Weights of a small sound classifier: arch tdnn.
Rows from block 3, named by matrix and row number. Each number is 128 + 24 x the weight over its row's rms, rounded and kept within 0 to 255. All counts start at 0. Numbers have three digits each. After the name is the row's rms in percent of the matrix's.
# conv: pointwise conv (model.blocks.3.conv.weight, 320x320x1), inputs 0-106
conv.130 103:102138116077087132118086101100135113129097156103117109162109137115077158077138134106113087170121188138165118135138106111112132191152158162129161160171162141168132171171117101114128081155125126120157133114147116132164113085127132113120139182130102154097142152121142134140135129147137135093196122129101159167138085122097117
conv.131 105:130165073148119140130103217177107116087134128110149123135110100108157106121123164160166108173156117163148163096112149089132078145160104140123128093123136117116132149114146127168139100127131132126104118103113096136091161137100106149117107135162124109140108118117117113139098173190159127137110123096135166126101120111089143
conv.132 105:103108079104113140105134125131099141126176120112132077146141142141106125185141138094086185116095142112137126100093071096114081151142108142133151141127115156143131124124083123146135109107149140121147139141139085127124127162093136110124105104127160114114121151129128130116119144115125122145121117146119137119146084118103104
conv.133 094:132124161106088170136123141146121125142156135182113117144153112136086130108121127127134113136109158092150162101126104129125136145097144121129102122185125113163126126122084101144121124090113095145112103093129182144133144126113160147122108143155138107120209082160161086112139086068104111156172089142125134054133138133129140
conv.134 103:129102160149127113167101167107118109147132145140130131105128158107126137112110141124145104147132161124128180107134131144081180118132124126183109114118119133122099120142106088116148093150106107103127137132106137120122114136118125152101099142142074138124129143139088108128144132112132104112160106153112119141086116102115125
conv.135 100:120116121075122138163120121129076120086142130160078099086136134148096160086153155123100111126106140121151121113128099088080120129123156133104156098147102111132103119122105148112089133108140128104125144174117139142132102126097150088114130123140136128201158119171150106101143133111115148087122092122081106155104115107124075
conv.136 102:108086134145077174124171106142129144119123091146188121107118120127122154116155120085126146169153114113118158148120129135137142150069094141119115157101122110122129147082125159119163130120122129107129123161098130120136137099138142118154137108120141123116124107124158129131103123122184169175131144141135155114134140124091140
conv.137 097:106138151111112128109140160139099113135102126120151141116164115144086136102105131118158120129117132136109107171139095154092149144152126106103097119154123113154080088154154134114112133103176113147113092124122138140100127101091114124076138143147137121117122106123153138115088149149149109106115127154153102149150156114126095
conv.138 099:149112136167141140108108128111151147169165145103150125140104096114166145137111150164091111144137126089099151139118123122121153119126101133115119131092122141117180096116103121138136107135122108162183144119117143119114125094133094152140138096146111139094083115105168139149091128142112124129120122098123167154153099167175158
conv.139 101:114152124144098161141116107137095143113128142098108164097142146097147143098147117183164072146124090097135149143127096097146178139131087096095112141143123112104133093140103158139147139146097102114125178145129125146141104088119163125090199132110096108129162114127131136104140107115166085139148150123142097130112167144171122
conv.140 105:153131129121115141130122117170076137105140145116153122137162153132130089115121100120127107116144144136087114103088137154139150165106108105139098091121138122154123150108135173115099162196109138136127115169135101105134114100136099163157140124115100139156166137112114127123136122109090142129177106129137091139128105134168149
conv.141 104:102129118105125092123141161122128116099106127123130118123159132090129127109098183115100131099111112107124142145099113063187117113138110097151151136166112132189113106131120154178139137144111147107094133126084061085072147158091150147126122094105124114117127153159124136155128153116144141162097127130127167121138147094092125
conv.142 102:153158111145121089110100127177123129119082137151131128120149147109110108129101130122109134101125122139152134121142093148142117109092113148121117147123155152118099127111143144147092153150113146115106130117144141115100146097137122109084110165114094155109142125084112147113110139095145106141095107139128146110124133111084125
conv.143 096:194133115104128137108174144147086097126142134146176148121099151122145111123124126122136101159101109117131135166084099097122122090107183139154162128138095150140099107129116113140160160129138109118123149157137164128098098114130162080146120112127107114144113147145090158116116118096145116179109113161106116165144130128141102
conv.144 105:095102099135145120112084105111091132112156124085145109138151103119121126165102133124135123085116119099136139120174122178141113113153187097116130112160100149155101124145161152100111164105099108089113097110161086160141162128109169157169098159084127089133139110102101106086211132087116150114128085158156119087138096153123168
conv.145 094:147102146163121147148094124118161153146131131154112166156102122153158161114175086084119124158156144145132177130129129125145176094148141118125103103126118138124134110164131132159126089098146134142107153153135117188123156118101125087186126130123115137107107152121134100111118139140067152124098110127149160087109121130103089
conv.146 102:100112097078096116119130113144158165112114100119149146136135162114151133132090118154132139104115113148140153076152098149149131135146118128131101146098136167115111159110162116120156106075113098117124134144114174142134142161152156128135121119115129071112131137125132105135113152073154181142117148119162110114150134096107117
conv.147 102:142142150099134111111149090087155144148128149115099095120132132124125089120112134136116093130134138083103109162153094121146150118141117124100108136145126118145129124118150117124151105113135087139148091123128155105149135129111103102133113074122105098058121139162114158115158174171133149088095126140169203116151125148122104
conv.148 101:113145109155111123083165178078123156110126101141118120133084130083112141119143130105176136076095133158122090130119079134131113134122102147109126144105183106135130105137137151107150149144089116094103067186129106146134156120079103114132121131162106110125105144151175140163146132135131122104146152169124151096105126093123129
conv.149 103:147081123135146145156074125133098149116119099135081146132162142081102100162135140138114133128114124142083129139151111116118153171120131113106173117157115119155098102097097147121124096120137159170187113181133103098143153118115094105137147128105174160102146151094122179141138105158132107146184150137117094129121160118101119
conv.150 099:120130139114135146122088145126118115158153095091114104148133143153101100155179161125114134108139083121112096138147138167077135134143116093142117131087122080098140141116146113109115117121082144172132100167147096115166141131195139119140161115173129144108138108084086104143117136117135119137115124148151152118189100094114095
conv.151 102:106109135185101078127155101101122111175145110150095132124150103096071165117124080120121182130130134113153173134097161093158176126114117107077107162136124112151137153103097141121108114140088120142156118126216156113146093109113123120142145094121145102140126095129195163129118131090130118079128132153124105131153099096106120
conv.152 099:129138105130122117097074125101146118146134145152086132179108144123129095105150133094110198128179072086121101105142122148167120128100107161137137128150132107157144110158128144172126145106115124118125121132107147156117131083131196123168102125098107129098100129111105155155126100157125143124096139182180096115192111184131131
conv.153 102:152119131135142106118103131147135144108093131193116137120117159140172132115136111116121128145141126131133092136101123095117122118151142120138161101137103129131166119123134097131138144125176127146081074153092142136141149101131075118167176144151132158115124099197094116161140114092190072145114140148116133138121156160164159
conv.154 104:117146120123112095111104143122194141122137103123137158104137152155072119121174109116105122128113102138147100130141118096143168104137150159099121115127101100141117177145149119184108069143152151137127119155156154109156103160124129095116121092109121120118121106165179125139113131119145147161098093127100107125164157144104106
conv.155 102:166144161144123121172145074155099125135095136137120113155105098139120116093140123153118124125166121150115148114124109135102108171134122121118120152123133098114154116119105160102117103140134164137096139134112153153140116130156114132169089119136173167106150152119118127112144149136092111143097133167121132135123156104148137
conv.156 103:136097139153124122140109132166170151131145130148102134155164118107103134143123114098137115129105114131143130147123152145115125096152122117123150121128102137124125140109139099126111116100152148147127123155092126149143106143082115133095143154131105129130112194145123113139109122150136118101105076135180149076145135089122102
conv.157 099:123117136117147090113138097107156111087132103160118109099172142105126106119140112183111148095088073137124132120120129150100153119120132115103073172106109135111139123120121141102073131165118123148105097152126116090097105162101135114140074131163136134132154138182158125184139148132109087136122090130113139164095167108113090
conv.158 102:122129099138147113136111120125143134113113128134125093115161090143119156133124180149171153155142161122163107126158112125133125175138151112095111097156076072139091130081152121151133146141117118128146137117126112111122123128165070087160126085140114102148137106128141087153151138130130105121124147114145091128142149100147115
conv.159 096:134178143129123106118103136136104107114175142077152103103089101119097176140103122114125120143123108154127124173108096118137100113109117135086128133166141126121118164103153108122169171098113147102145117133135108173151108145142117127161121112154124079187143111135109081134088105138138137131082161173140119138123088124161123
conv.160 094:094096122126116139122166107150093101129125152105133103134151069123101141102109110124164120136106140123123156138126146070096093108092138139106106160124116097117113114077183086119092097134074155116144129114148070130103171130138117133120159147150160100120136114130153137101170082114126109122123131153136127138086115144151170
conv.161 096:157119167121172127177119108133119129117184143139106109106127075118115113151130133142139131154127119147108161109110135119108094097112132102076153157175129173112130091138118121110116087085112102161122094091104116160144110127145169109149149147182076114143136092165142102109130101113109132122148122119102093146090161122162122
conv.162 101:131183093120115128130141167107091124114134174103143117121144091140128117154169129143135133085117125168097138134159139096110121118111147160115150088134112084103110124126150115121145113138099084076125088118112117132101151159115119133096092113114135071079118149132202139148161119173116116142116138125117129153145116108120123
conv.163 097:133103125079131162136104128106146117155134077112171157110108102120146130121087103097130161146093144174127148109168125171089146121103136136086111086147172108110158105123164122134142110090114090141112154128123141123137155121144109179120144135121102137124113105077095132108172102122103158124104139120127127146087111121104133
conv.164 100:153127142127105096111108116087150138080117143161144150126130094133110105112138129166131110144132093113100131112134078118117084141122152091155077119142115137086093124106117096126134105119147114120061167129130091102159101119148173114102108135174095125141128135150086130089117137125176119096101122162133128114145099124151163
conv.165 099:158113125132123115147113144126154108140127130165092124096104132140157149148136140066110163108161142152110106086102116104145141109083115128116134120136111118117141116156117095134109145147127117126138108127118124208139111105126105107124095140165128112128119095144128107138128105132138131157130116126109106115082132141135151
conv.166 104:149145173141104170117165177085112123157126131129130112123146115151103139092108150144103133121118101121140135086132154136127148109132085098137137085111149127142128133155140156122138117141120139127102127111145159107155114171120095078102109100114131102115109131109132174145083128115130137137102119096162129151152078139139150
conv.167 102:130131107151099112105103155087154084097130074082102123120093151098097144121139088112098145132124119103153135108139131131147117098124135100131065157124151076112124085144116125119134121140142117196107098149107097130167143091147130103105155119129111140126144101192105145093129115130131093092115125159117103114110176130153111
conv.168 097:154111110143101135139103121131122128137155101108156131093166123111149102103110133118119140145140141128103089173117134075101155130123102152127125129135131156140105105120146115136170138079167151101127124143155132102141160137144099161145080151148128139126130125090110087142134124121122124085165153129113160169160121127128151
conv.169 100:104069152151123123090137155140122106079100108091167110099108156120170102098113093118148114094200127115188098114077138155164119131132115107112124114108147135167118142096111133142126108119167088120130129105140135118116149087155115108146110107126126094117152136125111098102140130124141099098130189176133146125097174129111122
conv.170 096:146150113156140123111133156141137072109148086092121149098096101156063152134129140134118109140125115087116142108150132153150107155133108145158125112123111098117115111125149113129160124117154145118106149139116126096135154100133164092181093105106140118130106109121153127148071126119120122106159181141124120175150154067102129
conv.171 097:151099099144155131121126144110123134099101121112110104148109128109129103155104118128092133118131106103096072124133150118148120115102128156140109072159064122118142145149107106135125122148124158129118117125110098131183130124123106179153136105128084109129152076117084098123138153095114101135121168144104102152085104109128120
conv.172 102:173093143123142136116145112136097154103101148133145149189134157154170120139114108128147130130085136125120078101182091138110128151100135119094107136120124128129130104090117104094159141122128100108110112063153111120071143112071103133136139132107112143113109117110095153079147141108145137124140098159075147159150131131112163
conv.173 104:129128131167091125112121147149146126139169126166100126140143134134118104165121122105131116111108144109110091069118111125132102181130185094123157132124125125098161116141183166111126137123091130171145113163081117127161131136101134128125106145138096145086130170127157175145141115102079119133074101150122108138109078102156142
conv.174 100:100151136134131216146154171131151098120110148171099104116136135173126107095122148145087114148136120131095151106117125148079092132169166154148147177141134132155135100074140098130096151111124140147109150075139117148116117137135114133107083124109117127147118083101147128084125114106115114129129127112164105116136145115147122
conv.175 104:111129114115145112112115158147100149119137165173121118123119150188174162130122147164128134128137142106122111117116147111101093140100111124157102083158129108088110176120094109150108085133135136108157135196133143105129132120143112113130147150121137129128158112111182166126160140117123172108108107145139158107144116127173107
conv.176 100:117145085194104135140120157168144079158095143124090093138104132155145147122113104118137155182146146122122119145084119135154150096096121116142140133119123103152106170152145102166106127126123124139154179129146119128108118159145123145117116122134132130069122106140133161120152173112138123133100114129145124139098123113129173
conv.177 101:166130106151134117097133127097119115161184106158160139138108128115090105088148089128149142107152116127146098080135093097134117113138147128152126110113104147122130118157132082136132158127091138112097120141093099098159114108168143159147168101116143169167178088115119138125117129152110120119126104095154167131143112135163112
conv.178 098:130101106093118082119173104107136130117137091119120124119121149098152141120172120121122121129128123095139103152183108138151160104092135144141102144132174115153183123092153094093135132133107075113100145138135179103134120111091111107081146083125120128111121132116109119103083107131105163133149139119146116081116115130115134
conv.179 105:117140125125158117114096082096124111124155170121116124095127117110132157103150110103113113132153120112135145123150163151084109109139102135126160161123142108085127124097150153129119120069137096188133109177161153158119125119142132119171119113127107115124089166159198112157114138115120123080126118087127131130091138093119095
conv.180 104:141127156113138120130079107138118141074138139143137122189149127121138100127136115088148090161130102122141105169081119102123121109133125109110092110093108138084156132132197115092110153125089140132103123147118136111118133132134120150120159083134128084136138141131119175127171107141126170141138090125137122125159108179158107
conv.181 097:138126110129164098178127096145148159150133121131137141090111098113102106110103117106089123173124093130188141135111112140113093137118118135110132115144130149102136137136091082124174105132128116131111118154128134134134109146111107181124083112120148127178106118126141176133164157125092115088136110084119082195099145134091074
conv.182 096:118171125116125115121104101126135107155154114103128169137085137193121111115102128129086146121216141112106158124137121113085135092115093145163145128107123111117138105134154135146134138120082160114167125099137153135109110172132127141140140140129129200117090161133099112168128129163106127101127130111095152122133137108132115
conv.183 100:114125102132123142152151147114124129124145163135148152146157121149098146108118133138104095100100126150115133163089123149117114142148116156131131141154099085122099102120095125212148120115107163082122186171112118115124120147133162149168154104127143066154120191166126112121120109100132131141174151116131139127117134149144115
conv.184 100:102115138143136113107132116098106146114102170137129114107119149109150137088103129131099116117103127146125147177105131110105128111105145176140111081179126124129139114140129108168165119094141117111134116129101127166125141154105107102163112155124130136142143129132142111120101096106146107123113156111114165132177182112172190
conv.185 098:088157143173134116186154106146162087138170113133157126155139100113132112158139147168108148126110167139121102138105135124079112137125190117186133133124132140123130118126107112155144106098153133123103120118119126111083139152132128107125105144115139115140140142127091130127173194142150074123098125090098153141129139188135116
conv.186 101:157099101135105130126135106145104103138104147161195079121136133099158113135087096118095111135116129131107137153097151115158103120133111120130106092135155117179086096109130178157111130139113129133174118175147115114097139104134110154167135115097129167142127148134117063121090111113142156128187168095115112114105124124070112
conv.187 098:090121147157099116114103114117143125115099141119130116133124133106147161110106104164105122157118105133103140114089140099091105106114117104151108159091098135110086113140180171129143159137083114143209126119131139088153117168148132105134143115131149088105174123140107157091125102141101125127128102121120086134149122132152120
conv.188 098:164114098151109181130133122126128139116115107120157144128125120134152135127126119167086086159133118192155121120129127111168139114167132115143173121155123121102131135168111104083108103152095143199176166143112130104138115126150130096130149120127169136110118152185137093142085137123109119109170139138153116126148119124104134
conv.189 102:120077131127102107114115122185151106128086146141116094131129126139166138128123122187113128142147097112108149097142114150153121118129098089174112146151162140145128145164102156104109118138136136128139113131078128126089119101135131101170109124191176134148138139116129112099110108104112122122131128122160129116110117100143119
conv.190 098:123169161138106118101098097156162095081100161150122158155130138136111142121140143129145108121152125141102153148129124104194115143122119134109131182091147143150171085135111142099092135130103124160174129129156114138157151116081138139141146118114114121162116127161122130150126127124110119091114106140180107134160138145122125
conv.191 097:144098082133111121119097177133078101115124112130118122125102157140116159094066131125161168111117134105117155123130145117071133120152091137135144112120143124102128120156123149145130139121124106119138113130097114121093108136093145111096108127140135127157124192117139145098160173145124132124159127111104120141132164134155113
conv.192 101:139141120170099127102153129113116106105097098141119076138163113137133119181161127146109177140093114152155089159117123117137091134088121112073165171175166112146160129096114125118124137087119083153095164109198187103130149129136080086132088135115141144138123112133121104131102112138117145134128117125138158127172084163161127
conv.193 100:120144162187128214127104107107111117095129142118102113090155136143096133161094110112124092098119105126155129110108085127145083130129095131149109107112114133098100144127118115092125161097146148121128083139176115108148114124109105132115173160145129142092141106108112122151118099114149128128120164160118138136116123119125123
conv.194 100:133121134116140116140197106088125142140168122161183125128153110142151095122130124170143160123112116107121085125122090155080136145110092146124150124125115122162132101080142103147116106151138108137139136098133128155134127115136107185164116169127099111189135132142109135171106129124129136124132102085096138153113126162131122
conv.195 097:132100057153121149142099092132123101129135097115126141111095116133079121141110141117129111087156134094126119138122165090124145125136119142140130139106132151079106138154110144141151126145121131118111107130120121124110151135136147140144132140131101101149125148066127146125117119099166126098108122101117121173109149164072119
conv.196 103:126103157103122114130168152086112096161106157131097118133160106180118120126137115176154129129125170169088130157104124149124145167187088133086139168124109107114091123119157110099143140101131096137099155172102115169114122175134147113137088117138145123146173093108110176141146136150145191085131143141126131122110148097103137
conv.197 107:186113152125151134116124164103104206154091156125171137136139129079124095105173125173185160118096098164129126131155114147112157142121105113130148161111144141145112130122140099103140143161123126156149076132097101148126158133083116145126145130122091139156131143130086165127121136111097124128114094165131141208142109064125146
conv.198 093:060151117136129108122139115128141091132123151137120106137090121101107130087116138109169139113123079108161151134115103077105186113124114159131157159115112114108108156133125110099109127105133189089135128127115139170107132151157107120135120163135129121108096119106109147161109064097096158134100080160096102109122141150117112
conv.199 098:131118138133152091145120141119076124103169118135119144117140140122102111141172127119112108129152102125112091164114142136132127128136098097115135120122110093106141125119116125142127126150162142083115125114127175077096176111158147113158133132097136107167148119142144109154112081170134099104090146106122143123160115070116107
conv.200 099:117117115170117131108128157158147101136108144119103176113137134164151142103123138152155124108153104101080123113149073121133084082139118135157106092123119134137152091152135115107139103120120100155133128121113112107129127102140151092142118074153128103122083098120120132117099108105167130094123184127143096117134154139118161
conv.201 100:118144137124161137115115118109118149089138154108161150149163142132162101120102114174154145154138125139117132147134136119128093121133123154111106103128139108162147108105159181132153142150115149108162143151103160175085084110115144118150163130116128099119084129092112109115145120126144104134116148138100108117068125115181132
conv.202 102:128153122108095107129140132155142106079099135124146117119177120108093163090129085139133140147101113127082149114134120126118113091154107173134120059159121097136126138113133123161104100155111148120118131141110136144125150190132121149136093112119162121125111097144110071125142110115079121162116132151120127120134133120133140
conv.203 103:155181107145097163118106154113133105123126112105187076138101168187142107121129195102150109106130128143115064140101082170131130143149150123134099104174111118096089107085108144095151164113138122103121111137109145105116127113169123161110082103101145102092128110122107091109091098123118127143103145128189145167144124112148143
conv.204 101:178116104178145134124135155151124125099135118116154106122097150143130098131109127135094108114129117116145112115130121163119153146153106122127154105172163133116145165146084127076120154112135146112147116111135145114097104131117152131099105112111169119147130102134157141103106109092131104120122129122105145146135116105085144
conv.205 096:137126113147108079101112137094121123096085127119096091109095102113169145116116111097129135113145117113135156104126131107145126139123146119126126140143140129123128139117116110108108196118187199129135117151102158155177108094188086085111137116081138115094112124123101139123175132171124118133149163152150218137137140097111109
conv.206 099:145123110149114111152118130175162134141095133121148126110131129103138143159119151135138113114134132150096132109129140112118091094155168132152169169144115123114128086093103098090130117095148090135135170135156088126106108145112113101107122094135121156176087133180100143128146115123119138146154179121130115158122085094124166
conv.207 092:156144127163173142069128110085146121156134162131171104085104152123152152129122161108122159122135096111139142128073107115096132133129143117136156152143087149109144111155169118119159130157123120134136133123082109106125141138158123175177131107138173124138145115097144128133121122127154130131140136154093122154083103138139128
conv.208 102:151128101163109090130142136106129164131121109143142127116181134090115110132101134126113128106114135097125172111118166164111155099162118104121146092168108167116121143124164131124137100142169135124175093160110136170132136105113128100101201151134132152112179177150162103132158112105111131106132121120106080137121120139133115
conv.209 093:142115117145101146131115114092178102117132138172132084170114118112099110092117186109137131150109111100123141111135161124136082104143073089115094111138124126102142124154084112132068115132134111140125178092130189107116106162168095119168124111139112122171123144137163166156113145095125123112118102147128120113109097108090143
conv.210 100:109115096113111080111079150082126135102116119094093126108111109089124148123157093141153135102163114117141133112181130147143120114097133137114161123122122127178142099120114155118118082125097119143134081096148157126188099141139157150115080096117135099116133113134140071114123134119098117105097163121116081126167104146084126
conv.211 098:101134105156138097106100127121150113175149119125135091086144085110120148133115133141079114122135115121095115083116106108127107105135102122152120119148119129173124130088157107118107112129178138077108145115125105144135085109148155135102130121099128113159138142125155083074152101095123111104155129150128124184117195142146130
conv.212 101:119106122127128104093125103113153160133133100109065117129116132140144105167122116117145128133162134147172115093156167124142103141110129111131135133111115111119159165095117157104100106130100105130149071138155079139175118120080134138143152113104119154126135130115108126149139162120139101142160112069150140094112134092139150
conv.213 100:118117099153120110107149110097119112103125086139122084126116149131126132088113115116136098104129114166107138127121106111142144126070125143108122150121127122157153082163139127190115152097061128110154106108103103153115125129096120096118123109146129109138082090095132114138092153138107146149161140127105124127108133097129153
conv.214 103:144130167121109092148104124141148119112121183160124103177104148129113149193129115118123108081133088115112135103084144105129137112118095139155169124144111149106064136153112099105111096152143135093134119071122127151085131115108127116121098117101079129086122138123068162164133083133109086135107159128095111159116123126134198
conv.215 101:083126135140103084122093153143094159135118128156128099098142128123096142104143150136100163126084124111150142136160114110136112100148103141179112152130162171142109149116101071101094086157145139143106111139089129171177145110130082114100128164127095130134150168160160068124159128142120155121115144126158144132116158120114054
conv.216 093:090098117106143107119124110124098130158115208108153183135105133213146133134145111114108173079129121151121130140152120167123125066134113140121146090098111127130117167105156114128154084118101113159179100152179152139138139110135121113136131120115125115113124088142081128128166079179138151136119135135132119105138129129136117
conv.217 099:126133118153108120142162131144161123131141139142140103122150094107140126093111176113189173118082119096114093146079087079147128087142124092109160113128144162120124095127107129132119129141154110096134132154142138139104132111122117105139155105118106117140123137098130145101119134102136108123117129171160154107144102100072168
conv.218 100:145137112125155092106133108134094160129136118108081182137112107152183094147125112134154122080143113135138122118129174189129111122147187141095107113122128086082097108129092138118079097119093141125134120135153156126136136101203111124134098148134105162139107159142110123097120113103112154123186117096121144152126123114110123
conv.219 096:133144125096127143177150102156126148136137077123168095150137111061111127135082104107122093138110150131155144126135147149111118129153131165153128091127091087110113134105143109148170089144129122126130148095123092118104155156159112165153139098123176110155111113142111162128092141144107117136138126128109133153124135107139125
conv.220 099:139146114143128140135120124123113104166131155072103141131107102110099132128145107133097154118099116134142096177157135115101103119134130141105126090082164124128167125102161127129128178097135108119164128120119139155103125146107103160179147128108145145147148102138131151122188133124095126083137151097110138155115152122115158
conv.221 097:176131123123122197134141108117120131129090137121146089112107151100107156109146140085136150107155120100106104149122125113136108111115157108173168131145114128093072148137146098111132130158116127113126093108084121169148145137160130146153123125152103129073115199146150105139136116095094141115113127157090126142151133166161112
conv.222 103:128131117142169086099151120156174190126132146088162137116101130151115134109111133103110121136128108146166127135162149092150133125155131118130186095131111163165095101117145137136125140133111169135142102107140095100128157173099080093116108144111085107157103107111130137134178111120170129111125136154118104110118145165129139
conv.223 101:102109093117117115116143112135099120142125117095144066112171163167161099091114111159146158087141080144142180132134146126096157123129118116124156157120122132125148111102142090130118139164138136153097151142075103101120113118117172156104156114096114149106098090162126148105144101113167117100148140130103151154109100155113135
conv.224 099:136104104155117168101155120106140156102075145072156114139114169145134104106095092131128166103150116107163106131125104154178157092141111138114086126116124099073151113139150107127139149189105123101113115092141132170099133116089119132183126115125147127106132119083090143168127108128141142102142110138147120071126112114167126
conv.225 106:117129150158118169164113137106152129106106110117152079104128127085127097121186150110122113141133129113123136118142139151117128147086096098089084108133117129092107117112162137147155107101096107122125180114122159136124141123104129105173138141114164071105176103113170125124100121152160121125135132106159121102133165139110145
conv.226 105:106142086144095083089093130128135122147122085111141116112166138092124105110120155134109126100158155128102120151149123127104183120107122102167156109107140139099148104123164125150122104157115114125137108131082107101129099108116168133169164183169107127131122113138112104153161117096119127154121151099119132138132095122175159
conv.227 098:097084139163092088117132136145155110140153110155135098129094149146121123131137123098111104110120123112084107124100130113104108117116132162147097127120139159117091143088164103090117189153074182152099134155120120111145111162121094142130128123108128165152149146137139069150123147131132144110100161125140115122177119160112122
conv.228 099:111127106112144112094132131099104138117110107126109151099117101126170096116118130139119165132153105116177158106125141114152130134077126135194091121114086110139121150150104128091141111116126118099102143144114101137136148132142091110097087135092094130105111137090144138088126151115137136139111129129092128086130099073159086
conv.229 102:136127159111108130092108108154102099135127168144096147086155144100147144107110145119143149104129096142137063191164143133180145086126158137140154101133101120132169105150128138126130087103133142147130129145157140114132102083158150126148139166137091148127101128133100149125135145102121154119114139153122114103130133119138130
conv.230 099:092129120132134130132155194169088115150133138107134127132103150160099114098122109060110119140174084104173157142151139123136125127170146146095156118105160147135149139102108136121127134116126104134139104095121100093104108139137118173095121133125132099113123171131127096140102135101147131150144090147114120117118122100129092
conv.231 100:177109096130137145120148161157124105138168155152113107103128073117129155142099138128136106124112167081136136147156148137130149110126123149136120103134092100157083151133099104149108125122130175098115134091110133111131154129125132197115095149125164106127119121103119172139139164111152090110131132140111140107122131141096103
conv.232 098:164168141134133126112098112135151124131225158109096093108165167134116121132152143102125161129111115189170137144133104128115150142113175127106119124101158161179144153123146113127107152127130130070160114095090094126150130117136136135148154102091120079122115078135123119128098164148125111117110155128131118141120097115094130
conv.233 104:098107112119121158103139121102160141129134124124114133142139143140093129115104110117124117130122120113148125133117134080126115121081137159162131154142098130168131095122109118124150111125129137120131151137116176102119141154113151102114164125105087220127174106130099115157143149121120167136125119157144148137175090099123170
conv.234 101:119098110122093088117133095130138161106129149145094136175140108102151147109122153188104119157120080118097100117116148111202083127137112136152169100134144131145137107126140133103107152100170118135127116153148142124112101156171102135120159116157133114132176089176140131161161153104127124075146133124110162123158145110113132
conv.235 103:140097090133117107125137145090147161133131153182076136132100111149161156108139156124154108123102159150113159129133160132154138164156136145125108135133101090098113138075112137134102112125130097113117153081129144109148127181131135133149092123112133147174133146145117109116162121129146108153123112123141168086095149145118144
conv.236 101:120100135107154133117103153127125144125144093176136133113100086131082108111113130120131099085122139152128147125155122119120128129113133108114103137165094135134129124109109132145115157128136126120135092127128163109107119148157151121124142112158150132142137113119147117144117118156136131091083109129116121130120094115101131
conv.237 102:110112095122165167158167133126098138139108152110129078105107136101137138124096148122095097056151132183144120104085135137140202150084127122076158171129088128106103107099105110120100142117187165143141160111104121127208111102146145183115135085125129083109098101158127177169074096104106065088140141125111098109141105115115108
conv.238 100:148107156178132131140110078123089159099125168106125126110089143132162063078120100125172131124155135155113179134137117080141097143134138133118139108138097128120083128116125135112117175122117175116099109123105134128178116113169100090153084125119140109116079089119135122122085138128128115105086131163118142136113130093127134
conv.239 092:139126095093126115139177114108131128136108113107110074109150125172157135116106163098097095151149120122113157111143149103111128124154091099120111119120115081162105158163097145112170113149099193123169140096117098116108145095133174120077181138117105108086104122113126107097110151100122143143117131146146092139101128137119122
conv.240 104:139148122150164128113105153144166150113111155142163129159146142091113126115100131103117183119084154150141101123121116161119136130141113154124121131106119157149161139136136139166115108110126107062114120120084143116138116154105165134115118095105081143157149099143141127122089139147156113151120158131145134112092142088167120
conv.241 098:120153172128165122132123113096112110120098153127108220113113158110168108113103119145086141112131127122142136140125190101087138116114139166090114089122143134152104161133121164133098121111115135106141114186153108150133119168109123112169125109116107113097117142134165126112100121144155130144061130103134175110127115153150093
conv.242 097:123116137154100124147110140170116109127123111119112101130126126103124135159102135106112082060132138112062099102156107116166113144112094114115143110181109112072119114127079124122144107140122137142166145111106094128112135106079109144140122139112149135090107109100120071124123179128158141109122103145112153088114104120113141
conv.243 093:156143144126147090125138125157124092160116123107125129105106083158147088120110099095150139169160114133145125133108110125150124080139105115168138095142111134164126148153098119107112145139117130130150097131130112154141183122085120119100118123135177125126122115089132109121111105079142199144113099143106102131133137125104116
conv.244 102:120117124082161143152116118186110155142133096140129113153172109158181096123116109143116108128124096146113150115105134142082147142108095105172143107154116121106123165175180126121088118117114192145115087137109100127102121135119167118108135147135139129087121113113159086113113143130113146116121115103129144124182160079134124
conv.245 098:104162087116096085165085129143119135174112118170121095145128111162118129112122135141148160123102132109138167103131116098113079099084146124147117110115133197149097138111145124125161103120122156078153111117164091121134100165137175139106151117080179130105142105137104159144147163164130132112134126120151128130128149121103104
conv.246 098:132152117110119105150128078098140121119171115096118120137114150126103116131201124126149123134134082110083118158136105081155171138132108139097185115129119123140089173130130116147154164125122158102123114125167113112129134119126129090088158126123118153132129116118117104135094116119107114110160149149160099151165132098095124
conv.247 096:145103087105131113124110133131088075142123150095117146116149100122146114129131160095150112128115120139075133135121129105135124122130117079155113103132108117147123144138141141110151177160111105135136130119075098129136111070127099117155094132146108105163114163124148140128097119133140128075110102123135120131142105088167122
conv.248 104:127186091120097163149144157071141111152093131113111118130141110149118087132163096129083146133115127103100151105144153114100142112089117115106135131106097143116121135112110140089109112146165089136192119173125100118162137132136135114114103119125078142114136120162151157140125102173145126136125137117127123140128112111125154
conv.249 103:099124163151147118133097181114101138155103104156150141143079119115114125111135090134124148116149107113109107123126164140155132111152101077127125134105134125085119145134159086135104107172110140126145088119137144096143163141118141154135132149135141134122164151145101162107165110095103119148131118133119122176151146109141168
conv.250 101:146160095083146134119079139112126125110121098128138141104112152138194115105105119120156136123134138101143118129141059109106092082167080139135158114121148130130125142180086167117140114147125119103129114116121161119185105141156148092169099110133138120163116157115123118176094144114079108105115146154110114120124120106163107
conv.251 095:116078150109115127112122074171164060125118119140143131143145168132112099104113147109163095098155167120126120151122139089098170141151132117115064155160120117113134145090104106135140112143120142147157106098148121097145139148126096140132119121135132125092092108150135093085197174132126141135133092144118110146134125104126112
conv.252 099:105149153127117106124132102149117102133113141131156111180129153089142181107139144126136152154133078123106127126115122114119145159188100132096081107146140144117117125146115102114103135123122141124088142123131137148121114115087139157106104105152101124132124081155127162150132080119138102124133103148143118139105122158141154
conv.253 095:128137175131155157146101130071138091144150088114113121149112118102110143161163154108093093111089131129121112089104125103108103111108103109085131122064090093114098130133153124148134146087160101202115130092119107086121088104093123125202157142158144144117109155144126071117160140106120093124116113130149136147165118129074146
conv.254 100:118130145101110130079131124139113134108118077146127141164105122111089112177147148144129116134118087161096140145111114167108151094108159160104138117133132122138138104140140116176123126121161128147147121180142153099094110112125158115136120125168147124120164109145141119172085174203135114148148114114092157118166110068098111